config.yaml
model: "self-supervised image encoder"
crop_scale_min: 0.3
translate: 0.06
color_jitter: 0.4
projector_hidden_layers: 2
residual_init: "scaled_by_depth"
beta2: 0.95
beta1: 0.9
precondition_frequency: 20
epochs: 14.3
lr_schedule: "linear"
weight_decay: 0.03
Rows from block 2 of a small self-supervised image encoder, named by matrix and row number. Rows with one number belong to one neuron. Each number is 50 + 15 x the weight over its row's rms, rounded and kept within 0 to 99. All counts start at 0.
After each neuron's rows are labels from the 100 images, of 14848, where the neuron reaches its largest size: "strongest on" is what is common among them. Only what is clearly more common there than usual is listed. The data: photos with spoken descriptions (Open Images, Localized Narratives).
# u: gMLP up (value half) (model.blocks.2.mixer.u.weight, 128x128), inputs 0-127
# v: gMLP up (gate half) (model.blocks.2.mixer.v.weight, 128x128), inputs 0-127
# out: gMLP down (model.blocks.2.mixer.out.weight, 128x128, transposed), outputs 0-127

u.9:40 49 51 87 48 71 24 46 40 50 55 70 43 67 43 64 46 38 67 39 58 36 59 59 59 56 54 38 72 60 66 60 34 56 46 29 41 50 41 52 61 66 47 28 52 63 57 76 49 30 74 35 34 71 20 53 68 47 69 79 34 51 44 79 51 38 40 50 21 70 43 45 27 49 48 66 39 61 24 69 55 66 40 63 41 67 34 34 45 59 42 26 37 54 51 63 61 46 30 36 36 74 48 47 27 37 54 87 52 32 32 59 50 64 26 49 30 30 31 29 46 63 40 39 79 28 48 57
v.9:22 37 66 20 57 38 43 51 43 65 49 26 58 50 31 50 59 45 24 64 42 60 53 64 34 50 44 26 77 65 53 38 33 66 59 65 29 68 59 52 47 26 42 69 53 51 53 49 55 64 39 53 29 64 60 62 47 79 43 49 39 46 58 47 71 79 68 51 58 45 43 46 32 23 44 65 29 15 57 73 61 58 58 48 55 57 66 57 38 46 38 56 67 51 51 32 51 29 52 43 75 00 44 67 34 48 43 37 27 48 42 59 26 57 76 10 50 25 44 44 61 37 49 61 46 57 54 59
out.9:53 56 71 53 41 66 35 62 53 37 47 57 58 32 58 41 48 32 34 58 28 55 80 46 55 47 32 61 53 55 86 66 56 51 51 41 47 44 40 63 60 49 50 73 83 40 49 52 52 35 59 54 50 38 34 73 65 37 53 49 53 37 50 46 58 60 70 35 54 51 59 44 20 71 14 80 51 25 43 65 54 41 62 53 36 71 44 23 44 83 46 43 70 28 67 83 45 85 67 43 31 45 57 43 38 75 57 44 56 63 25 22 73 38 54 41 56 29 36 67 34 51 33 49 52 32 78 64
strongest on: text has "sky"

u.42:46 21 13 81 32 16 59 54 68 49 26 47 28 38 42 34 62 42 42 64 16 77 50 27 69 49 44 62 28 44 39 30 27 36 69 60 63 61 41 64 43 24 26 30 44 47 46 37 43 44 66 66 38 35 31 64 24 57 66 61 31 60 32 41 44 54 50 48 51 43 60 38 67 44 54 44 38 58 43 45 35 50 36 52 43 51 60 37 60 35 30 47 42 44 30 67 85 53 50 25 39 49 62 62 35 20 42 35 70 49 45 61 58 36 60 44 54 36 41 51 21 31 29 38 39 59 30 58
v.42:31 37 23 52 41 17 45 42 63 43 44 45 58 69 50 48 36 54 36 30 47 53 50 89 67 43 44 61 70 51 25 49 58 65 31 59 42 47 25 48 44 60 53 37 47 41 28 22 34 69 58 29 49 24 44 36 21 35 26 34 49 79 61 45 52 70 64 61 29 36 46 31 51 48 56 78 46 61 55 04 63 48 49 53 49 51 42 48 32 31 50 42 28 32 46 38 27 59 40 65 33 51 57 59 36 57 21 56 34 48 50 41 27 51 55 20 61 53 60 55 55 35 76 67 45 39 21 45
out.42:63 47 51 28 65 68 45 45 41 38 45 51 82 54 60 63 36 60 44 30 55 57 57 49 28 47 58 48 68 46 30 53 71 36 48 46 65 69 40 15 48 69 34 62 59 58 52 62 39 64 47 50 48 45 71 51 59 60 23 57 51 44 53 64 27 78 51 61 44 43 58 47 44 58 77 83 56 52 59 29 57 57 79 44 50 56 19 39 44 72 56 52 55 57 57 27 17 34 43 79 67 45 55 58 34 32 42 41 23 58 68 25 36 56 58 70 68 54 64 26 72 71 73 68 72 25 68 24
strongest on: text has "holding"

u.97:53 26 46 63 58 68 25 56 46 42 66 48 20 37 69 64 52 55 40 71 59 20 77 43 55 45 55 53 27 81 41 68 61 45 97 67 38 43 67 41 58 40 37 75 43 79 41 40 51 30 32 43 53 13 47 48 63 62 49 42 41 48 44 54 91 56 57 41 80 46 54 83 38 34 67 45 40 53 51 40 40 44 24 35 49 73 53 53 26 48 64 47 47 57 66 53 29 51 65 40 42 42 45 56 58 34 77 39 35 46 54 48 23 45 69 42 72 53 54 60 47 33 50 55 68 53 41 28
v.97:75 53 40 28 76 53 33 30 51 87 47 55 38 44 50 49 61 61 38 40 38 48 31 64 30 51 80 65 60 55 32 68 69 52 69 60 27 36 49 56 46 36 36 51 71 61 43 48 70 31 27 53 78 26 54 60 69 47 70 59 77 52 26 33 71 66 65 48 41 26 30 45 32 59 46 55 22 49 38 44 32 50 57 64 49 40 55 36 68 53 58 58 59 39 16 50 34 55 39 25 39 49 51 50 68 24 57 52 43 60 53 34 19 40 78 78 52 65 52 40 48 75 26 37 41 53 67 56
out.97:39 46 40 46 27 54 59 80 64 76 33 57 74 44 57 62 54 55 36 58 72 70 49 42 38 70 26 61 77 34 69 51 22 67 41 38 55 53 53 31 55 44 70 50 39 46 49 47 55 36 33 70 50 61 36 52 54 75 64 33 62 51 73 44 34 54 42 71 38 72 51 51 89 55 29 59 57 45 45 68 66 54 68 50 54 52 22 59 36 50 51 62 70 41 52 38 79 45 32 55 24 47 58 31 57 59 43 74 62 75 44 44 66 39 60 50 29 44 23 71 61 51 54 67 02 66 54 30
strongest on: text has "black"

u.17:82 65 39 47 61 89 48 60 42 51 62 59 45 22 28 31 47 39 41 34 77 23 42 51 48 47 53 39 20 57 59 51 46 54 41 40 17 63 64 43 43 58 39 44 67 59 61 62 63 54 43 33 59 62 50 39 76 46 61 85 46 53 37 40 35 70 42 69 51 29 74 59 55 54 58 49 41 56 60 52 52 69 60 18 24 62 71 50 33 64 63 58 44 14 72 41 49 42 33 61 31 64 55 50 62 38 50 43 52 50 69 57 31 48 53 28 60 20 46 69 11 42 38 49 37 37 62 22
v.17:29 43 64 56 63 62 80 44 73 37 57 29 52 37 75 52 61 54 64 29 34 52 59 51 53 29 88 53 76 42 42 46 56 57 49 52 77 31 46 32 43 22 53 57 44 41 24 48 53 47 61 53 64 44 44 73 34 61 28 47 79 46 38 65 38 30 58 43 50 47 18 28 68 62 45 53 27 62 50 58 53 47 43 58 82 31 48 67 55 42 23 40 67 37 43 59 36 80 50 81 85 44 38 35 29 46 74 43 46 40 38 55 53 64 47 30 42 50 61 56 58 83 45 48 70 60 69 68
out.17:71 49 39 41 49 43 47 91 36 59 48 63 49 53 55 27 58 48 22 42 55 46 42 27 68 67 51 53 62 53 68 50 47 41 47 58 43 55 27 58 78 49 50 33 56 62 41 47 41 66 28 45 59 56 59 41 80 49 40 53 45 72 21 26 79 55 51 22 40 35 69 46 50 42 69 56 97 50 68 30 42 54 53 35 46 65 48 61 56 60 54 70 62 46 65 53 32 40 63 44 70 27 60 57 81 43 42 57 36 38 08 60 61 38 68 29 48 55 36 59 49 24 64 69 47 48 18 28
strongest on: text has "dark"

u.67:29 67 67 29 37 57 50 62 38 62 48 54 32 52 15 46 37 45 63 75 42 52 43 45 29 38 31 52 31 57 38 46 56 49 65 42 55 38 50 45 39 84 20 78 36 45 38 54 68 56 72 46 57 49 59 75 51 61 46 51 63 51 44 45 49 28 48 44 40 39 48 50 18 33 22 30 24 52 31 23 77 55 66 44 69 77 36 45 63 58 41 44 59 45 28 57 48 58 47 57 44 51 75 63 33 41 29 78 31 39 23 55 49 31 64 55 26 37 68 49 41 46 63 59 53 66 91 70
v.67:40 57 56 56 48 48 24 55 22 62 82 57 40 61 31 48 39 67 58 65 37 58 62 54 43 49 43 55 51 41 53 34 37 39 44 47 18 65 42 38 25 77 24 62 48 35 60 26 55 59 55 42 54 53 52 64 54 50 93 53 47 47 53 54 47 20 53 61 33 07 53 49 27 44 34 18 23 49 39 21 61 49 57 67 38 63 43 46 44 30 48 42 44 37 21 62 52 46 45 41 74 50 54 47 41 44 30 44 27 41 28 68 83 57 52 74 55 18 73 57 56 38 70 55 44 34 62 59
out.67:50 38 38 56 58 40 43 60 75 52 51 35 72 42 87 41 49 46 33 33 82 52 45 26 61 60 55 35 45 78 66 48 62 49 50 38 53 48 29 37 68 07 81 23 53 72 46 52 53 67 40 41 50 48 49 29 44 57 51 69 45 52 34 29 53 47 41 27 55 52 72 91 66 44 24 64 64 47 71 40 25 57 44 40 29 47 67 71 60 59 50 55 52 45 64 23 33 36 55 54 44 63 44 77 44 56 42 45 53 46 68 23 62 44 55 42 42 32 48 62 87 38 37 41 41 33 26 37
strongest on: text has "lights"

u.121:76 53 47 44 49 48 72 56 58 28 37 33 31 53 44 62 36 70 40 58 54 38 12 51 43 41 63 59 49 54 30 55 53 23 32 27 68 67 37 46 63 57 57 60 41 36 62 36 73 62 44 85 47 41 58 47 58 55 53 38 41 53 87 61 71 64 71 60 59 37 34 41 45 60 54 58 19 37 49 51 66 31 54 31 49 40 33 45 38 64 30 31 46 65 67 48 73 46 79 40 48 28 42 34 57 35 72 95 56 53 86 47 41 59 33 38 22 47 41 45 48 42 56 68 67 39 67 66
v.121:81 64 59 41 25 72 57 59 40 36 54 67 64 30 37 46 59 62 39 45 55 51 25 72 60 44 64 57 71 62 66 56 38 15 31 26 76 40 43 35 43 68 42 62 37 47 38 49 52 66 40 86 73 51 52 58 46 81 25 71 39 90 33 67 42 41 62 68 58 65 66 33 64 46 46 48 40 51 53 64 61 33 50 43 44 45 14 64 89 73 46 17 28 58 69 49 61 34 37 41 50 43 58 51 45 52 49 45 68 57 51 36 39 42 33 50 38 61 43 63 48 62 37 58 48 51 71 44
out.121:32 20 64 60 66 36 43 48 63 60 59 40 22 51 43 40 67 44 52 36 48 52 49 36 68 74 32 75 51 31 55 60 57 37 43 79 57 63 49 25 36 32 49 54 46 46 35 62 54 58 43 35 33 58 53 51 37 48 48 46 52 30 33 38 53 40 35 07 60 48 51 58 40 58 42 47 66 43 64 43 50 54 42 18 71 52 70 75 55 40 14 59 78 42 18 42 32 55 59 47 60 34 30 47 61 25 55 75 65 38 39 46 60 26 51 80 44 76 46 28 74 21 22 53 58 50 29 56
strongest on: text has "wall"

u.44:48 26 40 38 40 65 58 48 51 57 66 38 63 51 52 56 24 17 53 70 67 51 51 50 71 58 39 58 35 70 31 68 57 73 55 48 35 60 54 60 72 31 45 38 65 38 61 47 62 58 54 62 57 50 52 79 67 75 61 75 65 44 48 73 57 81 32 58 72 45 75 69 69 46 56 38 60 49 70 48 46 73 32 76 38 50 30 53 52 70 54 53 86 44 48 42 47 68 86 35 59 54 58 79 32 59 33 23 46 49 51 80 30 53 60 31 38 33 39 58 50 63 37 21 47 32 38 52
v.44:42 37 42 48 45 55 36 39 27 55 58 45 45 27 58 61 46 43 55 66 63 48 68 60 79 64 31 65 26 83 48 48 53 57 73 37 43 56 42 50 68 43 42 37 37 42 61 60 65 53 48 78 53 73 55 47 70 74 58 80 51 46 61 50 16 66 59 60 55 57 44 66 62 59 46 51 65 64 39 39 57 58 49 64 33 48 26 63 76 43 39 66 67 54 44 33 73 48 58 44 60 47 62 58 39 48 43 33 59 36 73 90 28 23 54 86 30 20 48 66 86 59 45 28 54 36 30 71
out.44:42 62 44 54 32 44 65 15 61 38 38 32 43 30 30 60 46 45 53 61 29 53 42 50 66 15 62 55 51 62 35 56 64 47 54 52 47 55 58 15 27 68 49 55 22 52 64 49 56 43 53 45 58 68 38 51 74 82 70 48 71 61 50 49 64 67 46 41 47 29 39 45 61 31 66 53 69 85 46 13 34 71 35 59 26 40 63 48 48 49 47 42 57 57 56 52 41 77 39 83 48 37 83 34 54 57 49 45 64 46 39 40 54 34 48 47 45 47 28 47 51 36 39 60 14 66 34 91
strongest on: text has "grass"

u.123:40 69 54 37 57 49 45 60 33 76 44 41 45 58 49 34 63 35 67 73 17 30 22 81 28 33 29 63 47 51 43 26 64 55 34 40 74 33 88 44 23 50 36 57 54 40 54 49 50 63 30 36 61 42 54 57 59 56 50 20 37 29 35 28 47 71 49 63 49 48 36 62 66 36 39 40 53 25 71 47 68 27 51 61 49 61 24 78 40 40 37 70 48 53 40 51 55 19 48 53 65 44 55 79 58 38 70 47 62 38 21 46 54 68 50 32 48 52 44 45 30 34 61 61 66 50 45 77
v.123:63 53 48 38 67 70 44 50 25 81 30 37 67 37 41 38 41 42 49 92 31 28 42 80 18 31 23 50 50 68 38 31 35 55 21 44 58 56 66 54 53 56 49 34 34 58 67 37 38 37 40 39 31 58 24 32 48 55 39 27 77 37 55 54 56 70 47 56 39 49 30 72 78 37 65 39 65 52 53 68 62 41 59 64 63 68 51 56 45 36 62 58 59 39 51 48 46 00 33 43 36 68 54 57 39 36 56 31 59 53 34 51 56 72 48 60 46 27 45 65 27 59 64 57 55 48 36 44
out.123:52 53 45 54 80 18 46 46 39 45 61 75 52 28 76 59 39 42 55 60 48 54 52 17 68 51 71 37 30 51 75 70 57 41 50 33 76 61 47 35 35 29 51 29 36 53 53 47 39 29 45 34 30 52 61 52 41 59 41 55 54 51 33 33 29 54 57 48 53 45 72 56 43 61 44 64 87 58 30 52 39 72 55 54 47 62 73 38 36 57 56 20 53 25 59 38 40 63 69 55 56 65 31 46 49 43 37 40 32 56 57 48 39 28 77 45 76 21 53 78 78 50 42 48 04 51 50 31
strongest on: text has "lights"