config.toml
model = "self-supervised image encoder"
dataset = "photos with spoken descriptions (Open Images, Localized Narratives)"
train_examples = 203450
image_size = 48
crop_scale_min = 0.3
horizontal_flip = true
translate = 0.06
color_jitter = 0.4
cutout = 0.4
method = "moco_v3"
arch = "gmlp"
norm = "layernorm"
mlp_ratio = 2
drop_path = 0.05
patch_size = [8, 8]
conv_stem = false
layers = 8
width = 128
projector_hidden = 512
projector_out = 256
projector_hidden_layers = 2
temperature = 0.2
target_momentum = 0.996
residual_init = "scaled_by_depth"
optimizer = "soap"
beta2 = 0.95
lr = 0.0051
beta1 = 0.9
shampoo_beta = 0.95
eps = 1e-08
precondition_frequency = 20
max_precond_dim = 1024
one_sided = false
adamw_lr_other_params = 0.0019
steps = 11400
batch_size = 256
epochs = 14.3
lr_schedule = "linear"
final_lr_fraction = 0.05
warmup_steps = 220
weight_decay = 0.03
adamw_weight_decay_other_params = 0
Rows from block 3, named by matrix and row number. Rows with one number belong to one neuron. Each number is 128 + 24 x the weight over its row's rms, rounded and kept within 0 to 255. All counts start at 0. Numbers have three digits each. After the name is the row's rms in percent of the matrix's.
# u: gMLP up (value half) (model.blocks.3.mixer.u.weight, 128x128), inputs 0-63
# v: gMLP up (gate half) (model.blocks.3.mixer.v.weight, 128x128), inputs 0-63
# out: gMLP down (model.blocks.3.mixer.out.weight, 128x128, transposed), outputs 0-63
u.57 109:123120162139137145127104141149134120124123084134140100103116127141150124125152121140147168140143095163110052068135088110172143141110146144145144154127119125091130055102121142119134088101100113
u.58 105:169112097076123155133106111166130116120163151144116106145111113096080142137129047114161135133109105117168148135122112114108120144107106113160146122139093165160100129122139145131130143126146136
u.59 095:150111111133141104154171122159138152121122145124120097121093182116083174137093159141114144142153110168134163130102114110113151152126077158133146133116144114163105174159072117119094108109093114
u.60 110:124167122113153104127155148097106121154094112069123120081119139102156110130127161131191187146109098136129119144173126123141133117148106125120152097156117130101152137125144133145094125121073170
u.61 111:142140157091132123100136112110138131119123182143123147106112187132111151141155149089117167116147107107162089142122127090109158187133095110134107158134095116121127167127139161110132166134104127
u.62 113:112173138170152124086127113148103108171161134077145129152123152161060118141079126151116117109132095157109155173134148121119138102105130131114099125090116152123119091128089158114111124067130134
u.63 099:123136110137118125169144150144088117111134124137160153139142089135105117126136161170142085122087134166138122101157149106165131134171159147111148117140085124131118142138167118124108122141069157
u.64 073:155130092134082129130142121135144099118138088161149090074098120158139143126138147128115134121143125089088110111121159095109099125156090137140170093175108116133097150135113097090128139142131119
u.65 105:133162126091132185135137158122124145127084107126152136129102131169166165181127142117086150150106120119118151112162089142138136099095118124132129148151110120096131135170137094116086135159124125
u.66 103:096114163150087151125112135155135104148109150142147127130171145125145142187082130097102154121099131130121162177135092089142121134156149132158121135140160086151123135146133125147139138102111160
u.67 119:100153155139120109116115137110107127095123133099124101160148142151127087136135085134117132138102081086134126146140121173108077137145115099120121125124124099147113123125126123135156116154111100
u.68 092:151124133149152147145151120124171138099168173141132152118153169119129107140132187125174175104098130117111129123135158118106106109143105183119123164099118166158093121148103159112153144134105152
u.69 108:104117124127142070122130136117160112104105165102090122125107127101107112131181133121112102098134124106143143165156167083098135116164089118105117113113105131155129164080133114106108144141143145
u.70 109:118144077136116131114104160150107120159155140091151126143093135149090129153143171124139175147154119126170116112102118159076137153115106151053085149131126102118148093143120136129078194072097157
u.71 097:154097146160144106151158095141107116162138092119121145107103137090153139121128112161133176095131137111110145142106074096110164143143180127101144115119111130122127119120131142144139142125098162
u.72 091:102133147137099134095120134115102151130112078045132098148141127128091156149122153146142129104135146139172124108118148128135110097064133105075118182144113141158147132153105115152080121106139113
u.73 100:110113107133135118135140094089163078153150151173074099145124144151117112157166126157135171095158131111118110090138129150073128129121139154121151129149093118149126131076101152140060170105191135
u.74 101:086122142149143105097099179117096110150155142163118145157137109074114149122157100126142144152155145129117156136133157130138115157167099143171099147148129076139162138167083096139157149136118103
u.75 098:141132151112139120124155158132133142126123113132149145144122161135137129110142116077134131126119106124121113132140082158145077158119133162182116130152144163148137137152124112163139121107088108
u.76 081:145100124134121123104109170127125173142092133147135113135157146089113097120192114099156133085145107128118141099161106117083124125111084099068149146087134161109091085100143146098119123146115164
u.77 100:162162112113143137096148156133155121108160116154129112150117177138111100145124090127124111110110087127168170124126087109118059100124136132128116131141129150123136139115109146125094156161116157
u.78 097:120161143119157161153156129121157157143153118137104123093116150147164148155132147144090148119095131108105146140169104128113141069144144069131168125156132128147138130112146059137144125123117123
u.79 101:095130162133110153121126143104150139188125142101082122160146103140151138107115086111123176128124123142137149136101158099143117174171149167141083101122152134117124132152112121139110125101139105
u.80 089:139122144149137116125167156139190112151152141146141158121122129172097104102109115133134148146169154120124147157131130095098098144161119144084164156132154157147135152103081147121087113126137144
u.81 087:154086103106118116097160157115151127111178114145129166129122105087106101111138137110150115097133117170099105109141141087105136102152128137136148115133080118187122162125136139171117098121162148
u.82 079:142141168146160160128118131120150188140126119157124155138135178133100129080107117158138135151125092106138116200139127073137097138108161148136143136100110127153117134097124141115123102163108121
u.83 070:093154126120072169100122113112100111097145096145138153102115121138142116113099128197172164127138115128146110100166083098092091128158082102108131169147128138111051112135156140097138123116096108
u.84 122:105144146153126174136127128136179147120167093109123133122154112120158105103126141154154094088111121130123096111134096152184154106082111116106088125084144164108151118157113108123147125103164133
u.85 099:127163105117112158134115140113070146113101133141117132112139092125113136137118130088074156086075113141117109097146127094134166106104132104162081150122109132127124090141142134122130105143119096
v.57 085:121114093147151114160138171132163163160127133117144153098107149139142130115078156153112117165114137185127114104108120139079128099089166141129134144147084162179135103129160146137104126099094115
v.58 130:107135104124130123139141154146145144143115171150154144144085145157155123121163120162137109160174100107154121143133107120126177196106162160125113135130133127145151147115088113148136142076136127
v.59 084:127117148115131158119094115120121153119138147113130111145139158150111104165126136144086133115122061107108150156135119118118177149151110117123143147115112123163114105150095151088136090160122129
v.60 086:129133132142125143126076118124107161146092122155071128119149157123102147116154125110099134176145129104111170126164147123103129156151172118078132129105104139134118144113134133121121125140158154
v.61 117:115140101152134151112132118082115094111112102132116105123109091178134093158115138130124114112134144127100150122139181174153080128107141125150093143182109141144143150154118129100103126124142094
v.62 074:150157158109136215100114072122097111080108120144153127101090142125128111102127121092116133159128085155134120133146120113172123113140096099098135148096147130134105116132143129125136138128154129
v.63 093:112130129142149078130159151123091107100141156062124125102128134154119119099102142099132120116102105171129171102113116159143105143145152122100132125114128194143123135137137105113139137117152161
v.64 096:161121125130134142175111151098082163153082086148171126115111129133173108140145142096110142125123114130108161135143131124117145115139079083160173094193139152132137127165146106129134110147133133
v.65 091:099151129112180159124169161122138116139119140100095171138101112090136094137115106109110114124089148154107103150141130137122119127145123120133157127129115136135120165168112138134169085152145083
v.66 087:126089157114132129084138126150188131095161114117128067112125137089136138131085130136143097137130130156134111076156156148134105118143157137137130142108121108137114155120105109131103161079092125
v.67 085:130142092141112114130111114146090124134153151099110145097105191138158132096148101162115094170151150122108129135160111172121108122120120092076116093139098096128168184100188139108143128137123140
v.68 096:137117132085106132138117106117111107135112082100149159104113105139166133156158087080155082102149138132144133154132131107128111135155134082125125118167151134137115120165161163116105114135157108
v.69 108:117091103118116097152107114115128113169137129092140142098118104112123099156133117072140133152126145147167163178154153116118112115111095110107122123125106127108107154148181124125134178139161128
v.70 082:088123132154177138135150129144119131112081126097095137127118107124123132133162184077148127109108133170130136144080111126104160126112131115094095123144144130137124085091120110097088172147119134
v.71 092:132168107125143079179116132105166141088116105120120133079151087147154167142107145133128119157123100143145124110133120128123106139110105077133148125185150091164117123158133130157150106134136158
v.72 082:143119147127163133098145140135106166100097112118105115177069111116159071166145115116146096139116149135118139107121126155123091143147097089157130144152106112154130128128075100107172121179154133
v.73 102:125127123149090152141125127094120131134086145130118157188105142151147150104119123190117097166108161097103135119134103119152121133132125113162130108143146150162130128134096128080094132120134127
v.74 084:187108087070143129140116120087166143136140162112110136117121120087116131112117147123100096113143116129128126132180139137110131125082124116142149134142141132111154129158125108124137142157112146
v.75 092:166126124142135122123098145121135183127123153109166123111115123165151104152155153110137153117093075112117133141113122093164132119137206124127130158131116096098133104124108156106121158127137122
v.76 107:118129117130106105143137130125145172181093103090133120150093136145170129163150102134136122116080130112075122171132124096129183104140105132135146096150127113107117148168166101128137137162111109
v.77 117:076136147115086113121164112131102137104099141147136129109133084136163141136127172157122098114162156131137082146146139142108144148123153180124100123129145117103124143120068138125156090092103104
v.78 085:093116162094160150129152157131140149135112152173160100128116100110164111127150162144081137123100129114136141141119120073134146105149154082110112091133112116164133105135135089104123114119137119
v.79 080:134116129126155122088142135112130118093118113088119117099079129101105126081110138114127097108112120103140123146120129138099113169129142104096087158135118190141116114102130098143138087131103122
v.80 078:134126155094152098146121165120101139124105114146119144099186116164123143131117157125133090129129099135174078148108135108153122089108126129116137187089094140137152091145161118140106107178157129
v.81 078:142148150099115138113143102162105118113131130092146129096158118133138136123131165113131113137110146085091110137085163151133117113107144116107103070140122137078121122129132127162146134145142157
v.82 117:164117181145152162155119133112146161156123149102145145146173148137125119126125136118137114144113122119124171173151149130121135108105160131172131107118116141156167127101114154090165068156081099
v.83 111:135151116147133156114161120147137150178094136154182142154161114150184153162128136137113117119136127113125108118144114172118172152154136216130147155137157136144121149134124160130168107131137152
v.84 083:125081087120120129108127123121122107085132118124147125115134153150110157164117142105122138178133140138176176141112118135141118155131083137121078161122130086111108178142115121134140136123154156
v.85 093:142133125119098123109140143141118142071137149130099127098085168112082137111149142141146118081130129159129134132141110082100116100117111111100127135112118124126151120120141095108126125170136137
out.57 109:093113069140124117178150124090152121165126157146144138162114145142160131119146123101068183159123154143095149158095108080124116117131078143130092108143162122177102174104137116134094117118136146
out.58 090:171121132155113097098132120131120157152153135138101106158117116117156117114123095083101111155104125125132085143124130110116149122118120163123119073182151141142127168117148108104141127142140179
out.59 111:116158148093127169142138110126117146118156155120115138144101144153139157129143107133152104148134083125101132124142121136186089161127137137114084111137140146147149103167156111162133126144148139
out.60 110:159118111136116153140130136152128153118156158196152092145145118157093127065112106072120146150106126140152120134091145122119070106110122142166107136151136082160117129145088137104077128118153123
out.61 089:137158160160132121154117151160099107106140080150137136124150126089139098165120105184149094124145155122106188131121149163137145130126171114136169129153070122141148113146120127106113084143105102
out.62 126:112145113136142121168126112141178174135105063086144109120139137088136145146107165148109134099141141138127092155106152096114115118161154103166147120108092156136149108156098126097110137129106111
out.63 114:130150129103151105163109171140111145150158097091097156159135104134134107134103138106128133143146127114167101177149090138088104153154116089077112093142125093109146140126160142137143171123107147
out.64 085:089110097103155123101106115100137125152154177130104151186105139136152153135104112167146133131120117132140129163111097098118143164121162174153077148146111115117106172152151098177126160136117093
out.65 110:113126158169125137114127121115116139146135143170092140134112100181102161161127104153150132102133100116106107129106122139148126123128090134136168133093105149107156108077145113078111129143109139
out.66 102:171106106098154140162114127126098144107105105135135130118095087116121115154108065116155096134135114147140151129090156111107182082133150137108155116116088131099148116135119150098153152134103098
out.67 117:169134137113091149123182109082140122186150137104111125097148116085130127110115213126115153087109126112147090128125155120135113130148150136125149119123112161142138146116166116122122159098110112
out.68 101:143158185144094183116093114138107114119118126107149122108122147113139160120091120143126159150131122153176125127118145135138175164124135113094116145153136101124129133113152129140081074121154165
out.69 088:145117076104086148153118103104135175090124147133127166153095139142146109132118128113152117123116134160142059121106096141104148116138133171143153152092187128105125116159137145117144086160145116
out.70 122:149192159134130158099125118154136109108117130117145115120117117116121132122142114120143107131137108097192125104139161112139128163131073130126132165142140127115114179157079152109135141126131144
out.71 099:149109108122133113073114202133128147140133110120128121140158124101092113160096132117153128098140112159171136107106171155152172123138074118141135105128095167136129127106107129122125117180138141
out.72 105:105138139140116145103073110131145102125122132094111157123148129145131173128131125110120132200100177136116079081100116135117152123148123147152115187114109081109129105130118113115104151122107121
out.73 093:126110116097136134089144162172107187118133170149129162137167119137077130077114147171124101152146083097139125133129121105102106169114150130133107155118141125178151125117117182133160111139106115
out.74 115:128110077123173130111110109138120149113146163143074175118129111130137140152107098110163135091137141161182097134126148116126171101145130096095128152134119156095116155129118150137123138158123131
out.75 099:089132129116137154103127140128140111101155100111137138106130090120136130117124155144088149172169160134153086080137133102109128146109119086039113141093148117128108133107149151110065126158137129
out.76 099:102116126110161147079071097146151116149132138102067148168088155122122119131144147171151118139161140128133124176080203124134154111139140139128114133180117071125112140125148122162115116131171082
out.77 083:173130141157123145115116159188127131146138123130111112072094160119143116145151121112094151089112102103155139129094085140135133133147162098125105105131135118115140121143151098134172131131110132
out.78 104:170077091088124095121157122121151119104093133181163123115135139158141161140120120109165134093127127144107118152141103119123152134154107128155183119171141133115147105135127092118148134121101136
out.79 100:142085169144142071116153123133115157070157159121164121076126135118083094084172170146134186153129135132133152156168123104122123141125094117101131148142139073093151160088117093149168126130092141
out.80 122:168124158108126090132133094152148130134145124150105077095144185113166141168126152150161129108112110124154152098102108178152151158101115162140161096137096107109147091134144104145147138113122093
out.81 094:176145121117081197108121102127129120137085143124130123096106124112103143107114141120107149131131099143144121106132114126142127150162108131109126137132138099044087139096128122156119147143129109
out.82 078:142148124162155146098123116116135102141147156172106154114111143121121111127139121128166083137127162104140119138134062132124143096137130157135101126168146103125078120162124123154141124120111095
out.83 085:108103124139153101085128142178116139144089138142161098084137133129114091111127125100132098143096102110149123139153181103138133122122173163138119102117141130145136111131131128133143075166121148
out.84 095:147133131117112173069125102098112149130133152121107123144113120181128139143144117096177087128122139156136129148099123163143132157148139141121119127166166135094129115118113154142157156140157161
out.85 101:176103134095138120121118096100149144156133090112134143117098137073160103143099095172104117111127080124122135098108121141136118070104147131161129117134145102099138130131147148099148098151164136